Weights of a small masked image model: num experts 4, width 160.
Rows from block 4 of a small masked image model, named by matrix and row number. Rows with one number belong to one neuron. Each number is 128 + 32 x the weight over its row's rms, rounded and kept within 0 to 255. All counts start at 0. Numbers have three digits each. After the name is the row's rms in percent of the matrix's.
After each neuron's rows are labels from the 100 images, of 14976, where the neuron reaches its highest value: "peak on" is the class under the peak. Only what is clearly more common there than usual is listed. The data: aerial photos of the United States (SatlasPretrain). In brackets: how many of the 100.
# fc1: MLP up (model.blocks.4.mlp.fc1.weight, 640x160), inputs 80-159
# fc2: MLP down (model.blocks.4.mlp.fc2.weight, 160x640, transposed), outputs 80-159

fc1.366 113:147071134141151145101041149113117067093097135156183116109153174151128112096168178146097138181109153105118140088143107156145096100139112080121074121155135099081133155143179123112127161056139111101105165160055128143104103140175127071067096157
fc2.366 101:141087083156133088116112107123101115163097110190085151125147134162100166158153136103128083103114197146134082178107111122118197135106208154173088137112149100140135158092162131106096108152109159106135116129073072126122090124203170122146075158
peak on: crop field (30)

fc1.298 098:079077155111107145169128117118145150104167176059138103136108090145151154139096125172090141151094109133166147138149124125132180134127127082129142116159150074120186159159088110079129109134147124156120111153159141176101136062196177106138104139
fc2.298 088:106114143163086190070178152107124154156117175134113159099151124177159109167133119120126117109109088073208142109165130126143077105059129129215156172091126103109121115159082099135104104140093128087078135150177110153174087116182105097064103155
peak on: building (34)

fc1.521 115:162128122134171159150131146185092055112151113165144142133131097094109093084128097065170153190208068195122084110071132108139104133157107124134183105183132131113122133078185153125058087110133108118120088138086122134049168125156167153112140080
fc2.521 107:091101102148088141106146098174109096123105183103163122119160079091187137166117068169157154055097154116113185131130134091134064124122140128122107049151097139169144157108164141122132061097120119129139150105102174154150123163096152167100141121
peak on: building (28)

fc1.154 084:120113101124101111083110070111148106109183102122115134215126105133093115103190067128087176158105139186185059108108169079150094149101134158142157109133157176114153143142088122154181115187140141209128106119141128182162113158155120118165118143
fc2.154 082:099081104053182096153128079085123132130117136110110120132161212152198143212080152164135161143110073168158176113124075121127121091122129079152134155114151127140105097130125077095135101099122110139140159100104115152129120087061083171093120091
peak on: building (59)

fc1.605 090:093072188132151140055085081119095118112136142157101110091111112107133111177200168093154083084126158199106136126136153085169155141130122096108131143101169120109085126103192185114122089173154183137141112186080151156173132143185151140137116158
fc2.605 084:121103128164128176088130128134092122080111094087122136101206140123149153142121143117125114161066147142155095134146129159153080185122191129094088154166133178168112120064169091153185100129127118113122145113151150054162117121085098116094081176
peak on: crop field (52)

fc1.312 126:148135176112135137129172196119096131107123112123075123126138142126131131197139128181069120116140120165126062130093190130119149146101140129122073137134098081140113066080155108106144097101115114105111105111120148141054196130160149091141103122
fc2.312 124:087111147114133163134095148112115131172110139158172057119097133106112130167122139112092145082079172157105171087127157134126195140129086100140163231117146158115115156106102103094148154194123163110132155142132064139091100159143115080130128133
peak on: crop field (40)

fc1.230 103:094174137105101141143116145125127100138123128145098089146160117108103182103144178150155160167129128145100103129087151085175177118155149089105156117129033063095163100114148140091157111057154144115149147063108116102087081114151141149193115126
fc2.230 111:155163101133177123138142127174097124083135096113136081112109131158098094123109161118126156074102183171212092154173131111069103136145158144098146116173189197150136143098085139062120197177168148121135080107138135069153056110176179131092120129
peak on: crop field (52)

fc1.598 090:122176128082192139131138154160137147098165097073136118078195149094131101166141147157177090129094145121125140118079114149124146134102171136077043158125091111134133115063172117111171146092161167086114161107119115139164183100108184208127153168
fc2.598 090:141117131111144186153100060130080148102129163111121067100173112093099130121190111058127124146098094166166140142081072174178117147174128122111138153118145135057106096128192129139117141138147141186095087119075094100122155143159111142192166138
peak on: crop field (36)

fc1.4 090:101103141125144169153133183134168072110074091066136138100149190101133049122131160140146122093165148131136158091183162087163101063149173144201085098137120150104082084136149144142171161087168127142158118152169159111108154161138089164141089124
fc2.4 104:092081135113137101123163112103134153145204139093178119112102136125177140099158080114130104125130134111110156169108112136129092103179172134141152067141113140127129169084153133087080084190087186135139119129124126149102140120146177133162160146
peak on: crop field (42)

fc1.447 107:127143125094154136178087029131186107136127067094135152180113160117141125114131164118143142080145140132116125132078088070130117106114139111170148098150078079123117081120151149141109140144155167130114179080096078132149162157158167064135215162
fc2.447 102:087083058141110142145196186090075175161103120066091125125130109129168125197112122178165121097126181158091085177072125154163104160178122129112139103128134163173099128057077093132143175115113151127143133122126082086121067115120187178101163160
peak on: crop field (40)

fc1.453 055:174094076127114132120119111094131120178157180103161122152076197143105165152139132118122050124093143102087164119154158140172104112143137122110109148095109175139126173112084115153162002082160128110110162166135179151112097121167164152090077158
fc2.453 056:130123088178089151098132162116110152099134175200123095156167137198203104128109123143126075121191200100129106128162150138080147107143099102105111126149106143163145057080122165104141105080121153138135087113157143150086106116120146164151153156
peak on: building (34)

fc1.505 098:102132151119189167120111189112119109172104117083136203168121107169206149113116112173123154141159082130124157085163116101146173122100179049104079128118197095129114101141157144138111102106168099118135121131119109159096106119114067110114076098
fc2.505 107:123139170092211161079101137155126134106099154131118139148147126061126146073141087121175142134109129162179081152106136097114188142131071158089113135147115124136111159138119164082110138118154082116124152174137149176107098072200112200077143158
peak on: crop field (32)

fc1.380 067:134110109164085161140123168175137100124125164132160148154092116134157141117146056047081080135106141104092190152133091133136147185144164112072102158131139094102154149089103117160105117141146160123093060163136148156027122124092108203135129156
fc2.380 060:140102102132133149099112164124123137088157135200160105149139148192145129107089058156155178155178160146141165145143139190102133093188097127090167188124121165170132069072089110092115116067141123115115134138083134163147130177146099100109137101
peak on: building (66)

fc1.44 102:200151106120111104108093153113100112120100078081115154167139122090094071143134199094089142151119091110142147120159160090165107168070107140119123155149084088177144128124092114089141095119110126150120087139110176143160091135120084113150134116
fc2.44 103:106100143101163084148110109183119166173135150161127143104119093098067121148163104125187120097111094122095120095146084121092177052158143109108119137108092214147091146134097178108171146113110148113157107152153096116136119125134082103121159085
peak on: crop field (26)

fc1.543 085:072180153187126164193113166120224119054166179102110094106100087152114150161090105105157116169195110081123139118092127135156124173144141166169133191122112134052082141109116174130097130114107159051092106149124158080115132150078130122130114142
fc2.543 087:076088087130135123128097169157175117105188137158138194186123162117105133084180107136167151131161073158087103075140133125142145187119130145132078118163127159091169130119105168119128189144086106145169142150101169145135123131147023139138064183
peak on: building (25)

fc1.464 131:169182124131087115129120116063141119137120100127107117136136146135100082095143181129111128194131095075094130083101119174180123104106090100139074145137130088128110137110110114127142109118138119178080140100077207028099100108156103158149113098
fc2.464 141:116142139159132164104158116086078079144058136135130141126119097188138132170122055146118154119149144122154118192156078095080150112200193147123157135161065072174152123123147089106152179175057112135158074186170083140129141152102163103121122129
peak on: crop field (60)

fc1.410 126:167096105215130122128135118107125181123181136165169152203058166137142133143118125067128096087090117159140068088129109131117117134134117120117159138091126120156143127121105122214072098118105160121081114098122103179090197079123114119184125169
fc2.410 127:084175120160155101133122090141085178110143093118107162103130089120189107168083142069154056092112142130165081148138143078146114143175164104181131106108149127174145114121169149147096104087133116145194147140107136093054134131094094148087153118
peak on: building (40)

fc1.58 070:144193134113112062108127123123156087130136138112095161127069235082148062139147077098147130114124174098079112147200104161161142106159110126103147104154061083127156088137081113122127055151122134072111144115134145126139119125134161128128111090
fc2.58 069:175164122121143079115179059186152148166153116135185104147109155073131050127156106119165078105136099113094124114112203168121099176117108118075117115161090102147175141151099171169125098160137079123128109091178163166157059112124134130121141105
peak on: building (51)

fc1.450 111:051128204085126126103095149141157099185060143131133108080130193105149123127112140079151068140101137124087158109175118064101176083158112135110128129129210116086157165156208114128143161116118126187128147144158128177101125126149143121132122146
fc2.450 122:107136170142110099100134113145114099175100102142173083134178156117166108144115159108139144118052088124144170182123089128118174094109108172173096096133131162117137139207120087128172197115112133108086188089174135191083143109213109129170130145
peak on: crop field (30)

fc1.84 110:107098117147124137148091162161108171124102099103137115152134159151145149098162149123088169150129165151172115129125075090148139147147086079100067123119102051101163143187136122120153124136193097108162133100125183134110142116178129127112090126
fc2.84 118:125098161165184149123122136118086166135099123144140082138104079141182136124120121130089157103119194060161163158165076069180086158129082096092127135105141114126156120171090160134102124117106132159142154098104128184102186150113124138142045070
peak on: building (40)

fc1.104 110:134112157151102131144110179121152128134110111129138155092107137152167163122152117160100128180168104119052158154160136076154160132101129129080094169067115147117114133093114127120082093154197111127109099158122140109084111156184129108145072109
fc2.104 115:095115122120137121118166166168099181163126088138142113141171153121128164205123123118111169131114135099103136148138056112113167096129115094127074188139118116145144154080123135137138144225123165018118132160149132147193142162093137065144114161
peak on: crop field (26)

fc1.471 134:129125098122105107145129097090130152105156192138085125118145091106120098149150174118098091146164139211062075098119131119162155087118153135130123103134162137089144084145090168180168119140183141136160139184105106139113117139147132076097102138
fc2.471 140:094146162075191117149099095141135115159155121144131175078163144088121128128113130140097178111146160117157103083103148113148088133112184128164162149112079138128202148178094168190157166120149118081135107150078126138095127129067133064129122108
peak on: crop field (46)

fc1.180 089:115101167084170183158170117152197085102146164095136132139099090145154129123159157167085105135101163118198138099110120129114131141113143132099127103142143157092141116122071101104073181078148145103133116057189169130162184135141131092107086114
fc2.180 089:167129165131169089146092151126158168106143120177153062151160111131140061137085124141182106167175207147184133178132148147128161138158088208093138103108121167087093091135124080127115082162120182116090131092184128097138116101117086122115154137
peak on: crop field (38)