{"arch": "vit", "model": "masked image model", "dataset": "aerial photos of the United States (SatlasPretrain)", "train_examples": 203450, "image_size": 48, "crop_scale_min": 1, "horizontal_flip": true, "translate": 0.06, "method": "simmim", "mask_ratio": 0.75, "loss": "l1", "norm": "layernorm", "norm_position": "pre", "hidden_act": "gelu_tanh", "mlp_ratio": 4, "head_dim": 64, "fused_qkv": true, "bias": "all", "qk_norm": true, "parallel_block": false, "inner_norm": false, "moe": "expert_choice", "num_experts": 4, "moe_every": 2, "expert_mlp_ratio": 0.5, "experts_per_token": 1, "shared_expert": false, "patch_size": [8, 8], "conv_stem": true, "layers": 16, "width": 160, "positions": "rope", "residual_init": "zero_last", "optimizer": "muon", "muon_scale": "match_rms_adamw", "learning_rate": 0.0063, "momentum": 0.85, "nesterov": true, "orthogonalizer": "newton_schulz_5", "adamw_lr_other_params": 0.00075, "max_grad_norm": 1.0, "max_steps": 9400, "batch_size": 64, "epochs": 3.0, "lr_schedule": "cosine", "final_lr_fraction": 0.01, "warmup_steps": 470, "weight_decay": 0.03, "adamw_weight_decay_other_params": 0.01}
Rows from block 6 of a small masked image model, named by matrix and row number. Rows with one number belong to one neuron. Each number is 500 + 40 x the weight over its row's rms, rounded and kept within 0 to 999. All counts start at 0. Numbers have three digits each.
After each neuron's rows are labels from the 100 images, of 14976, where the neuron reaches its highest value: "responds to" is what is common among them. Only what is clearly more common there than usual is listed. The data: aerial photos of the United States (SatlasPretrain).
# fc1: MLP up (model.blocks.6.mlp.fc1.weight, 640x160), inputs 0-159
# fc2: MLP down (model.blocks.6.mlp.fc2.weight, 160x640, transposed), outputs 0-159

fc1.166:485503513498475501534555480526461485506498437524461469507481402480531475550499477436494436521472452541516563402504445506487568474518481514588545539505489484517492532495569493572506505513442526572535543497557532500512468542503507511471517575509456451426455501516521561512478515509502481482512526487545419490546485543522496456478536551487538448515454512553482417509498558486451508477495554558432443518534423495405478529538464563400455556487530409423545527464511505509517516555503503
fc2.166:565446521497429454540555517470560511582477517480530454501474549572469613525431485576425559501524469496468548462460504414456497492510490428426477550477469488539495451500484457388534463529587581478481463520487523432497511460478552485448487491500483508503530441492563516422502503527450508489493519542505558478531485487543563459531516512503464469548595516454414480501488494507491520527509522535522482510513573473488469483482486480475554553475473569488493554483503473449525531522521476
responds to: crop field

fc1.635:599509588469568443475483486494560518543462483509538611472467525424531517540544425486533525481511479550512468510584494516484540459523550449522430451513508469519570458501535458402533539550489532444489471508450539483503561513493509481484489512434525533568460534525489484468580522438585512575480557468488472552439489474428466482545529541422528519523502491494491521524445526489517471466493528501456531502479523512433532488525517504434509466486504510420497514523519507544451454445435476
fc2.635:528468516511457497561512573528446480521536483505448479469549575513513498480480519567497482487529472512473552566496529635513518543543545494535553481446548481448468547491420483485497500527472461552497467429548515497446451525521525508529483576463480598498500481459500508521437499503482511468441568489486437511559515424498426521517463455480471472497486516512513603515476504518411563556431462563447528463520502444498495480565521496515436489472537529537467472459492550478417488484431503
responds to: building

fc1.489:561495505483482441446551407519465518514509422449516478546620397472494489525442500541472457528489469496547545556422528540481532532573509540562483531503563441510508458517506550434462455523504529530513472493548499484531498420489411488472500470539448499501534452472520480463517540556461537470428512558471535497524515494518548554538535582492493520459508475471469515584505507473482526488490478475511496471544452477523487484560546550498435489530527436466525555443439527575498525447466459
fc2.489:474510500526485509503467534458432455419520503479486501496497523503500516448517517483462489468470467497527471429564527483571512441469506581497453533474463542495526537445493393556589487546520525581528563526450547517428537491551456492508493478451470511542564541431602493451469522539503441505469516421526479439573397485493488473464503467568451491495530503508487513545523485494521394551498527480519509559531550537498461472463454553518441491485547587488474474534544501504482490539514516
responds to: crop field

fc1.21:559409427498506558489502457477519529518518444496455506537508504460513426476502511476546523462475474539474525532538517581463540505449440546442424497512493552498492568457465494500524540477489537500504496563425550521457586496481525511416490481500519506527493488494529453515495467538518523518651510527515474526580450460599476504492540487484486539526509493463414452549495509469500440497541548458471468472532460555492545489520506492516477477415592466471447507406476488467520571490529481
fc2.21:547522478492449515608539529470427509551505505515503465501542451445555576528474482600474474517519521522488506546499448469498505555520544502513544508503499477528488458472535489500441470466511511481562497481549537508559519521506535371520452476568446525447515495395497500498501485503531480398523486506563522437482527450471496506498463529531492413521488518462545483500537481534462495465437529582495564547479466443470541541471473546419552434545478527532518469589443489532483465453477528
responds to: building

fc1.625:407552470501602523470498503487548513477492485484511433504571499526518560531556425512534515551466525485486472515511550470409478463451533490517462503447483535505459495518420409500597526475438487535481506517525519467481464484518522496395421499526519456543506581471491490497459556422513503582478506472500571426494502518540499586479545539515543487450481494492504532506474524484528438502472547523448440480539449570525459491461510496505491495590528503435563510485518539529481539448454492
fc2.625:536544470553494434508513469525476507601510555540502494546501528485496507574525465565452505509480494418499537481481518495558516538470506521475549487490456529576503504506493491506474439467558560495534420548511483459480506440421512516473517558545496489457535471599491521499482460536532590571505452455436498530528492557511406469532517460512536494507496443530537417507433479443444525450502530457445506483474499456502528509435463623530475443495508471479546483459443487547480477523421501
responds to: building

fc1.564:579412444509508550517541533479556539452522514529544465529520572550537459523474542468468444463500528445528451503512528525419559483431457536525435428519452487483512441388479530500440444454479591470503514467459521484500572494532521565491593579469524433486473538465491494448515465508516529468470465534492506492542491540534522505505438496490505423468526430524522528479462491518469467459542587484452537436517479485481547549471527497545506514498447559478497550520457482538502485505567515
fc2.564:481549510452474497470516520512528507596449454530499544488537469399459439542508565514445441478526570504611565473478527543462532484487536571518486478507492530544516466442533487532520496510490513557475470508436474499472512540508467570474480520540485538504476453487497527486486469506545459512472569500477492548446478414550529576550496514454535511563532447471529518456519525542521442441488486528496496433515541515498489488451582472513514547411519496465415511499492447549495529433515372
responds to: building

fc1.584:503504586509473495434506470432464575495482549558571491500580455578556477536550533574486492524501541467548493450486471494499475480506494553563470489498413505400518561548515450539520530475495467537485547450505543493422539567536512545461550494502547528583491523489478455487526567486502429486543446483484524530496515471458519471472408520475453518486480387509501454535447452418443559517542471507483553497474528514525488505490543506470473456424480494514504511495504445503553485560515511
fc2.584:490536492493496498451528545492411465518514530462528484564507472490460457500550496483515531490536452520501484420571530469549539567500517531508506446533609496521440496492466505484521455500511454483506433507490526506527480443541495496460500510506361529466514549550458485482521425537515523438476477568436509492512427523489496489506516423482546509502495516510491492521540519507435552476510519502463467625478417529494531469575560553447444473518551584518393548505523526512432527479497461
responds to: railway

fc1.308:569560532550545453431518512528521494485544447528482479546462509477573553545432557477468526514487528554521464444507475549451468432510488537533449529494545474493476470478434431517591488444517412461507472500497516469524524513460494488471524486468525535509539543567491536554425542544550538556465542448484525571488525497539536481531581595507513545546493461466500512473515481408505414494526496514514502506475439480454502488487523508482456447498488560466426470452538480546481539449415446
fc2.308:547464480523403492529525542539461471430499504463489518551475492523531468572503512532501489514493570500481501481549527595503544532471511577499453490619499485492447495488504525482495460523527530483539458440508566532464524452520568443492594470403517509501516467452474521481430532489479474489546504557543473490491512451455484520475465550446496467513521456466502475611570459491512522537498521466471567448468497447430535494500453556488435484480497485496565517471586549501510500490398556
responds to: building

fc1.272:501501438536570520512550457541501516500534491504506540525505561558570429559485514441508474488488502505489490562495431491474459477442526560501478438551536478513529515433571506525457466556439504474510436452437477535487477483577563458499490507486498508447492522469496513530566484493529464421462445515485453514511410522456527490504454604553556472458502472467539542578453408514582534532456447518537498446506436499428526539534481476518540467520502448464480562525496532542511548455550481
fc2.272:502521561498514511496584530497477482512480509461475557613524494461537444497471500537514498525517427546461452524526509536443459519528493478598474467507473485446570435482500453479506466571501475547464515488470492543451473479510530556439508458496520415498499498473478448447492463523529504488469483463460534444511515507415533553465496489512540616584507545400551467557496465563536529577532473515470533491513541498461449575449460493481481512514494543495427465448524450526522551512581523
responds to: crop field

fc1.486:513467524433499491532545503465556479483511482493592505388545562527496475495500515534568549393517526422518505529501447511545423440505474513563455403493516425505591495493477522461511513477498523523467468591461439550464505481487522450458547454534478499471490482475467531457480508476489451524542517518471457533545494557516488450459545551470515517496433510459514516519465473501470550527488561502490526491482502564571533572538525416610511569474446475433500529489469490536498504503503493
fc2.486:522494469465492423483519550510506540533572476446511529494535499490529516513466481490522544507511499512566517510497416557491462515550501458499507508585538493446525446531536514486469543452543503532473473465504479476576487544504466515525382557454512561510479500518505503532374548565477513488455513441473437521511550447517498485568506494412546498477509512433529569369439516497536491452485575513435497431533558522497524482520533564504503494504467510568529458474472414493465548462491503
responds to: building

fc1.50:510488499539549579437566521455495515421477560499469485501483451590513492481524491448514469471463516403518522559500445481509435443416592520508462491550539557503456514546510510453443502507454451519556483522430514491513412486556462520508504434436509527545427556500489389527450532473509474489441552528468547495536452546576489467518533552508546455511505501455460497496465522541541483498530515491565530559483564493522471486507459508521452492547506545515589467526495486553498486464475483
fc2.50:476511502506488436551471519536564451545504491469514507430478432461518538493466518467521525452447493497473499488479470569497544503417512538456489511527450513502553480507493596546477592588471479464449565553504451493508513538555528549520471534483451383458539442457504553549511442522547527480556519462485449568573490472499451508506474539526458509492543509513550459464485495446552516471481506524419443431462534468488499526556498585509514405504518479468532512520499447463543472577503530
responds to: building

fc1.231:504489446504513531537467564538427496431500580552500519509560543491547524480453470513589513443445508590482496517458525557486467487522473425567459469469558475419576548462496464501491546527461524458533475524425478560495472492460496522508459444539458544509520468557418442535440438565538501480489448540553533531506419525499502502429515506475615541560482561499501517454470489482471509439481528521489527499514490466493499467496518423543524510478484504528493483525505514456437505539530574
fc2.231:525494472543560561434480507585517474496517463524519526492469495502504467450538473394476502470493526486522480556479475503470505556558514424517520450521544542436451539491452572551472501508468523441556495551580564509510536567488501476554408551513462482497447476544564475559473526481521490575442493414531474463477555468480563496542480528541503520526426522476480544543481524548481510503459489445531559485481496541518475512472467529486514493494541466516394487450444450456498390476550498
responds to: crop field

fc1.306:489505456429520547541545524478518566466496554500516448472508506527483523498489560557451449456466481493543499485477452555572540499599476470559581569504533461551588555501485529505517459482404515448414498481418554505487519494471477469486493460457508475505488531411415471502537540494491523534506504475481503506524430554470456530459528444528484481428479483517451538512466464475500522470556545465556499403482517585501528490502451421526481527509455556514526466511517546551576505504464504
fc2.306:472488533437561493490487475469474487476522440550521498504537464541540498406533539511514527508454486486470465502436469517444484514482465516469446533484519488498439518448489522573463473465518503435504471503519513512518503492529475477501520555472489535491457456533559502503544439457501514488509531488452523520422589445543417507492466507588463469430528478494607532461524507488507530422447496539469557562509530504461587569572420569534511526466500524527421560495508556489585537512433424
responds to: railway

fc1.241:502506513517534510501491564483486543561535478483481430553501537502530497557549508452510498540457530498548502457485533522467419507472472477470502514540505452491499471525426504507547470541506457526451484564562518563435452573520508520494451556468404489523509546513485543479497438533521499424528534531460571455490469452514492502514514473533532555492486523501531394489499588504524487483484547547464420460563442451514474422480461535491539544542429483463572514399513490567498414498534425
fc2.241:544511421538500507461454490450561513517556437514441455495437548510505495528467465530540527529495466497517498506410469462543547493510506595458535459431468554539493512489468537510459559457498504545500473472562542455537538492504529495473578460495522422480501568531507540518538472585569497457550481483498494509433491579483489455510358511489536464507473502483473437523517467414481462436545582509480499523462499515540544530497497539565445490507554435511522550512539461499508473537440468
responds to: building

fc1.401:503516503478518488463502535465483503459511467488436496491448534495512499570486495543528494522432544524562529468587449442512538450493505560487357542549487529522469483511412525568446511541583465562453461544495480500457490558490530547511491528482537479569489508578519476509574496497535501493433533458446501492480584508478567464511468449484519459459517468450470487550513500494529481446545514463546549479588477542456534518497480536449432423411467484512487547508478478546549521484547448
fc2.401:524545507540559460558440546461549476445495494569513495520550536462452581506605421427479452532473496507507427528544490468600515485520448525446484444576498551576472542503508622551454481498545492497540527516497471511517512481547444497498520505497462478508495449493468521536471486523503490458509519481451461452449500415544479441545463431475470546547546447493513525562495550463436488488497522538451456553491498560547466522462503519441518504500528487465499493458520517545448492503427453
responds to: building

fc1.493:452476490511537528498564493507424538521455497456560512528506518504545495522507495494487463514468461484475449454504477504499487472576543517530521462578419529541479490491509589450512414528457412565559456472490469506601516540548506566432462490430562555489476445516535485552531453538506532445493483460476559507447502476503558479580513545462484481505604470469570460432427478504508463495504484474574473441511490487474549445549495484532492463504506500462540540481479525469491407528526544
fc2.493:421527513495562480565543491406468444448487500430479526535493516453532485531506511516529479487577446442474555390598475515473395498475530499504551486536511568475573534519443476426509483459447487498559503496522498610522547511535519571480568471484489576568524449503536557482497503553494515423475507485464450452524502482470542531560499511438529519522551448476496464443503475523502473551484529505493452474446489558481492507493537453486442500539541452462490470488470533515522508505542476
responds to: crop field

fc1.184:563460445500516575520554538484447425464484536454506542521547505482504498472490458575528412552478456451545508531469519475507588428547574426483510495533485464443511516455511513525539542483499497523471421498507400537443450494526422543508534490471539551493468505474509451487522526436499496469475384493484548466546460506504522584526546502569532525528474493507478502476456444466488510495492552489519491458536488564558524523476500452473532470510543458591532413508439484537519537491465550
fc2.184:436522494492431543500484447517516551529518537482481478462443512395553458444487474516520572442460523502573458537430544512477511505531416505499513531532497557506543483507516536434497492498523495455439521475551489498517520511495550511531486478517557467465448491489474508471468446461501438507548577495494503514480556516484447419452429561456476445469567466458508451506528563528516496491569480542467546525471527444557496536518536614511485527530493446447485593576576497520588486490503495
responds to: crop field

fc1.132:498439482535567552553533555506488519528516513486536485508506496549489505464570493500428487452456493456452465518443505398481455585479471485564470541535483511527552496552480544422530536480493495468561454454512560517466515479391566498544543438522432590512446443511471531484490509543569509488532456582537513445517568442500504486532563502471534538487462510513446501519557511464539434465530473461524480527468465520477532429468437495478544471443552541577477522490457462510517500532521477
fc2.132:514469475508438510455423466508482518523505538423601509516506444500534472556511506486561532498454417507424561492531502563543462563444440431470466517545485543498478533467478519465479466475445514544482519521515451432462527523557490429503520462482491531538467530493582504524474534493505530475426500514539521591506469457514506502446496488444511454524524467500485514507430507533500588552522488509534557493578564523527542484525556572520549490509403481464537504470405423488541502462462528
responds to: building

fc1.36:552568551462478472514489453473524508496528526532472457544542554429506534530451441502540484491486533454458479440558501479504520553515450465481506438481417519530532551523492470490461501515499482516545472456521486532350469518519535501453549491508431539512544464434560484586518537529511569544439524505544518538535504499512601486501594435497428508500470495513453483495556454461515484469503534500528489469478545456494514484554498462568503508581529372486505476437527490491479530448512509
fc2.36:598528473476518520483497468467489489449518444449495563475519468523463553424513512460499522633498444603540479490421515496486542521510549586512529491541427483540544475545495519528461459491449502493480519478439470480539483557482514573592548471514420511478548450533539511549566455459479540465474468467493512505517482443503474485521483498533485452495529456526476588560476487481484551537506458481441482546570488464391486495481465464536480515512542529512502506490429509437458523494477554
responds to: building

fc1.514:478503416539623457459542507463454496490551518489472513511532502503543431443469504522514473483502491440500444530545457467529458481500479458519441462524562402530497512471541507489509549512445543492524514571538517437489472537497538547480496429474466496596535515478520492520489551554503455486404521514558548516457478474499488513450536461505521577440540565484411467521472545512529539477485495475507490472501511503436511479479587549574431462612507461486532499486560548485514512563484539
fc2.514:470531460504540479470468514532537471551475515520462614525495420460528558539497466530517510521490429453561476477541567458549462509508507485451491482539499463582485431575519484486489449489501490536547563487488522480512541430530528516383536481496541459453581496475477490494509493464507517513504502606453430485500515482468518555440579531532538454534475547537464468512445530499525450526507464500482503528505471431469507451478445494621484425559499514487521443493465470523562484447465456
responds to: crop field

fc1.356:531482558462579498508475539481455553474533594476471527518452493414528528566551478479516528462517477495550616526509460548491543492587480532531544514526496506483448466508495580451432484560540498517500549489456470467538463512539510564500560553468550539501417509511543457510539466480474476515499575507471509479462466508493476532439513413457541486493501497457564469435492428522591545524449474469548451441510430518526502486488456464481545469480459495416490493476548511510554471445473502
fc2.356:566457462441486538491483466501637506441481493459442495435437535480512458507527601535471552496494473478496505549536489455476528511598526503529509542482448506455506502492517508543471549569571528482544497471555470486545406488533481498535463525580518507498415509468550486585467472546518509498563500473534526501462498442544476565503483416523563472486496476477527524443467490512421522491490544558496470467435439417455510487540467457521548506502472541470518492517504511530477537470430545
responds to: building

fc1.329:449501544523581527533492503510491529468523482568500458547463507550545554483502530512514503524517472513572507510534533464486491455514443470479522569572518493498462472516444542481433477521467467563471520555548467480447550539516531488567524501557522484540540494429487442499540517423492465516464460525467505430487500465459445513493502508408495429485506420442521569509443513443551505549569521470586539397522411492506560556514447512419472487468481485478530504431508527565525520475547470
fc2.329:546470484584498502614510512486468539555539560570540471496504481489483455491517523545487495462502557517469508528535469527593476491503496501496440539552509486465485499530529469538494541489473489570493557457510458522532529525517480459478468506524526503443487467441501500490494528471409558560538567484464469544560497437543491407493435499467556555527551493446471513469496560538478495478470431506494456474434508411424504536572498449489565530529526466427464506483468468594459553436444494
responds to: building

fc1.237:457580420555550458490461518495524476562486486444433499494555536479530511493470517467539497445529574546522467537500507525539544502419508429558493468490520522506512492614544509508481545488503458523489468480495477519450525463453539530421458555399516444529519462574559542526492483440546473488469508487464503493496515431517527577468483501522462516513460527537523538449531457427538569546562517519508456401475459489531439556480514502515466501512445437519567521557443504531531458498506460
fc2.237:514528498482520517487579537458445482482472494503511544548446479518448459455496508526488493456478435447580481536450593482486504507535512484401544484462534428555500621467524538581493566502482511501445435492544520530563534544518533522444519500514529578432577578453521525455536481495466547485428538476439536490516436506480469472510512412504508438451448559475559548414485508496542489481502498498443524507511519489551469495517496560480510533468496436514500507551465479530559499477484507
responds to: crop field

fc1.54:488506469555555518560541435491472510496438473551474438479535541536437467460561466451513565492497474509473560492470557480503468476478449488553491466510494488506451470585497527487519542458462582582447566529452485539516512509533506493465525468505451410503526425488482527526499550513508419466478500419597591434497485491546547451450480504511484470469542507539548491462525462482466503467496426570529466480532530524530535466459547558544446521462562466498567572440498498471475458521469506
fc2.54:507464501508499468619531519476505515532501544483545487511475558498514588420452525529416515497491494480448425555492489463410485490519515505503494432572429495496464502531559504444482531507527491454524543460506551501500505457473599539459545562503497497506435501495488510537497513441498449589536566425508467522430450519479489529485525509484440560603552555492543478463493467417487402521578464536464513453515505539548458553516485488539523474497520472489565507464507498506451475484479499
responds to: crop field

fc1.323:505490468457595531507519457518543472523510476501487579483513507493548468491529508504478498498500559558509536470473557499531555474500536545554519484473444538460447446502507563508479533452552424491509531543483495484440448523526534488488481517470524417567490567479546537551420401460582495511512595485441529476460534429584420452515507486475408487534510522466522495482537541448536483542516532474460446470582502457508506517551475468418501466428490499483552558447542487485533478507538464
fc2.323:525424485484549515531485522493485531572595473537461473514516437526540480513491472448519530452508498516459519489541552413518561591510503493544514508478397491444506531473504570533520570501467455563580542541488532536473477508529514484522544507516485493481460548466505380516469514457496517592510497539587477456510515484508522523526510414458442526498506445424587481492506446513462453514439498507541487486551483436497497462549500447456573490428529502479446509495495513518501437447509447
responds to: building

fc1.80:514573532456568432486507434473468515521505471512501532466536473546486479533433474483473487498544430544471544501494532485537488509526502546547452509429507522460518408476491500499495521497547495516441517541489517408499491553465436448472498483430549522531522518476499498468516501526502583541517451506511540478505582578589435495534511444486443517564486507463512417538588533409531528584483472468509453483536517431439524453495489492518486421495499509475453473489565487531579507568469559
fc2.80:475539497506545452563476480534558455495598489489514505446540524493493521506465545461500507524498478508502487477510454474517529552563497508569484509526491479452532466494507561528560502520548554484507544502474541446480438463533464454456536485483523461444513451486453485416524426451471539569487537461531472429555483561504531511496430490453491475551427506510418396620555496426558493556452459542523450490550537483515541509592517442505473432490473508511501476530452490478479472546479556
responds to: building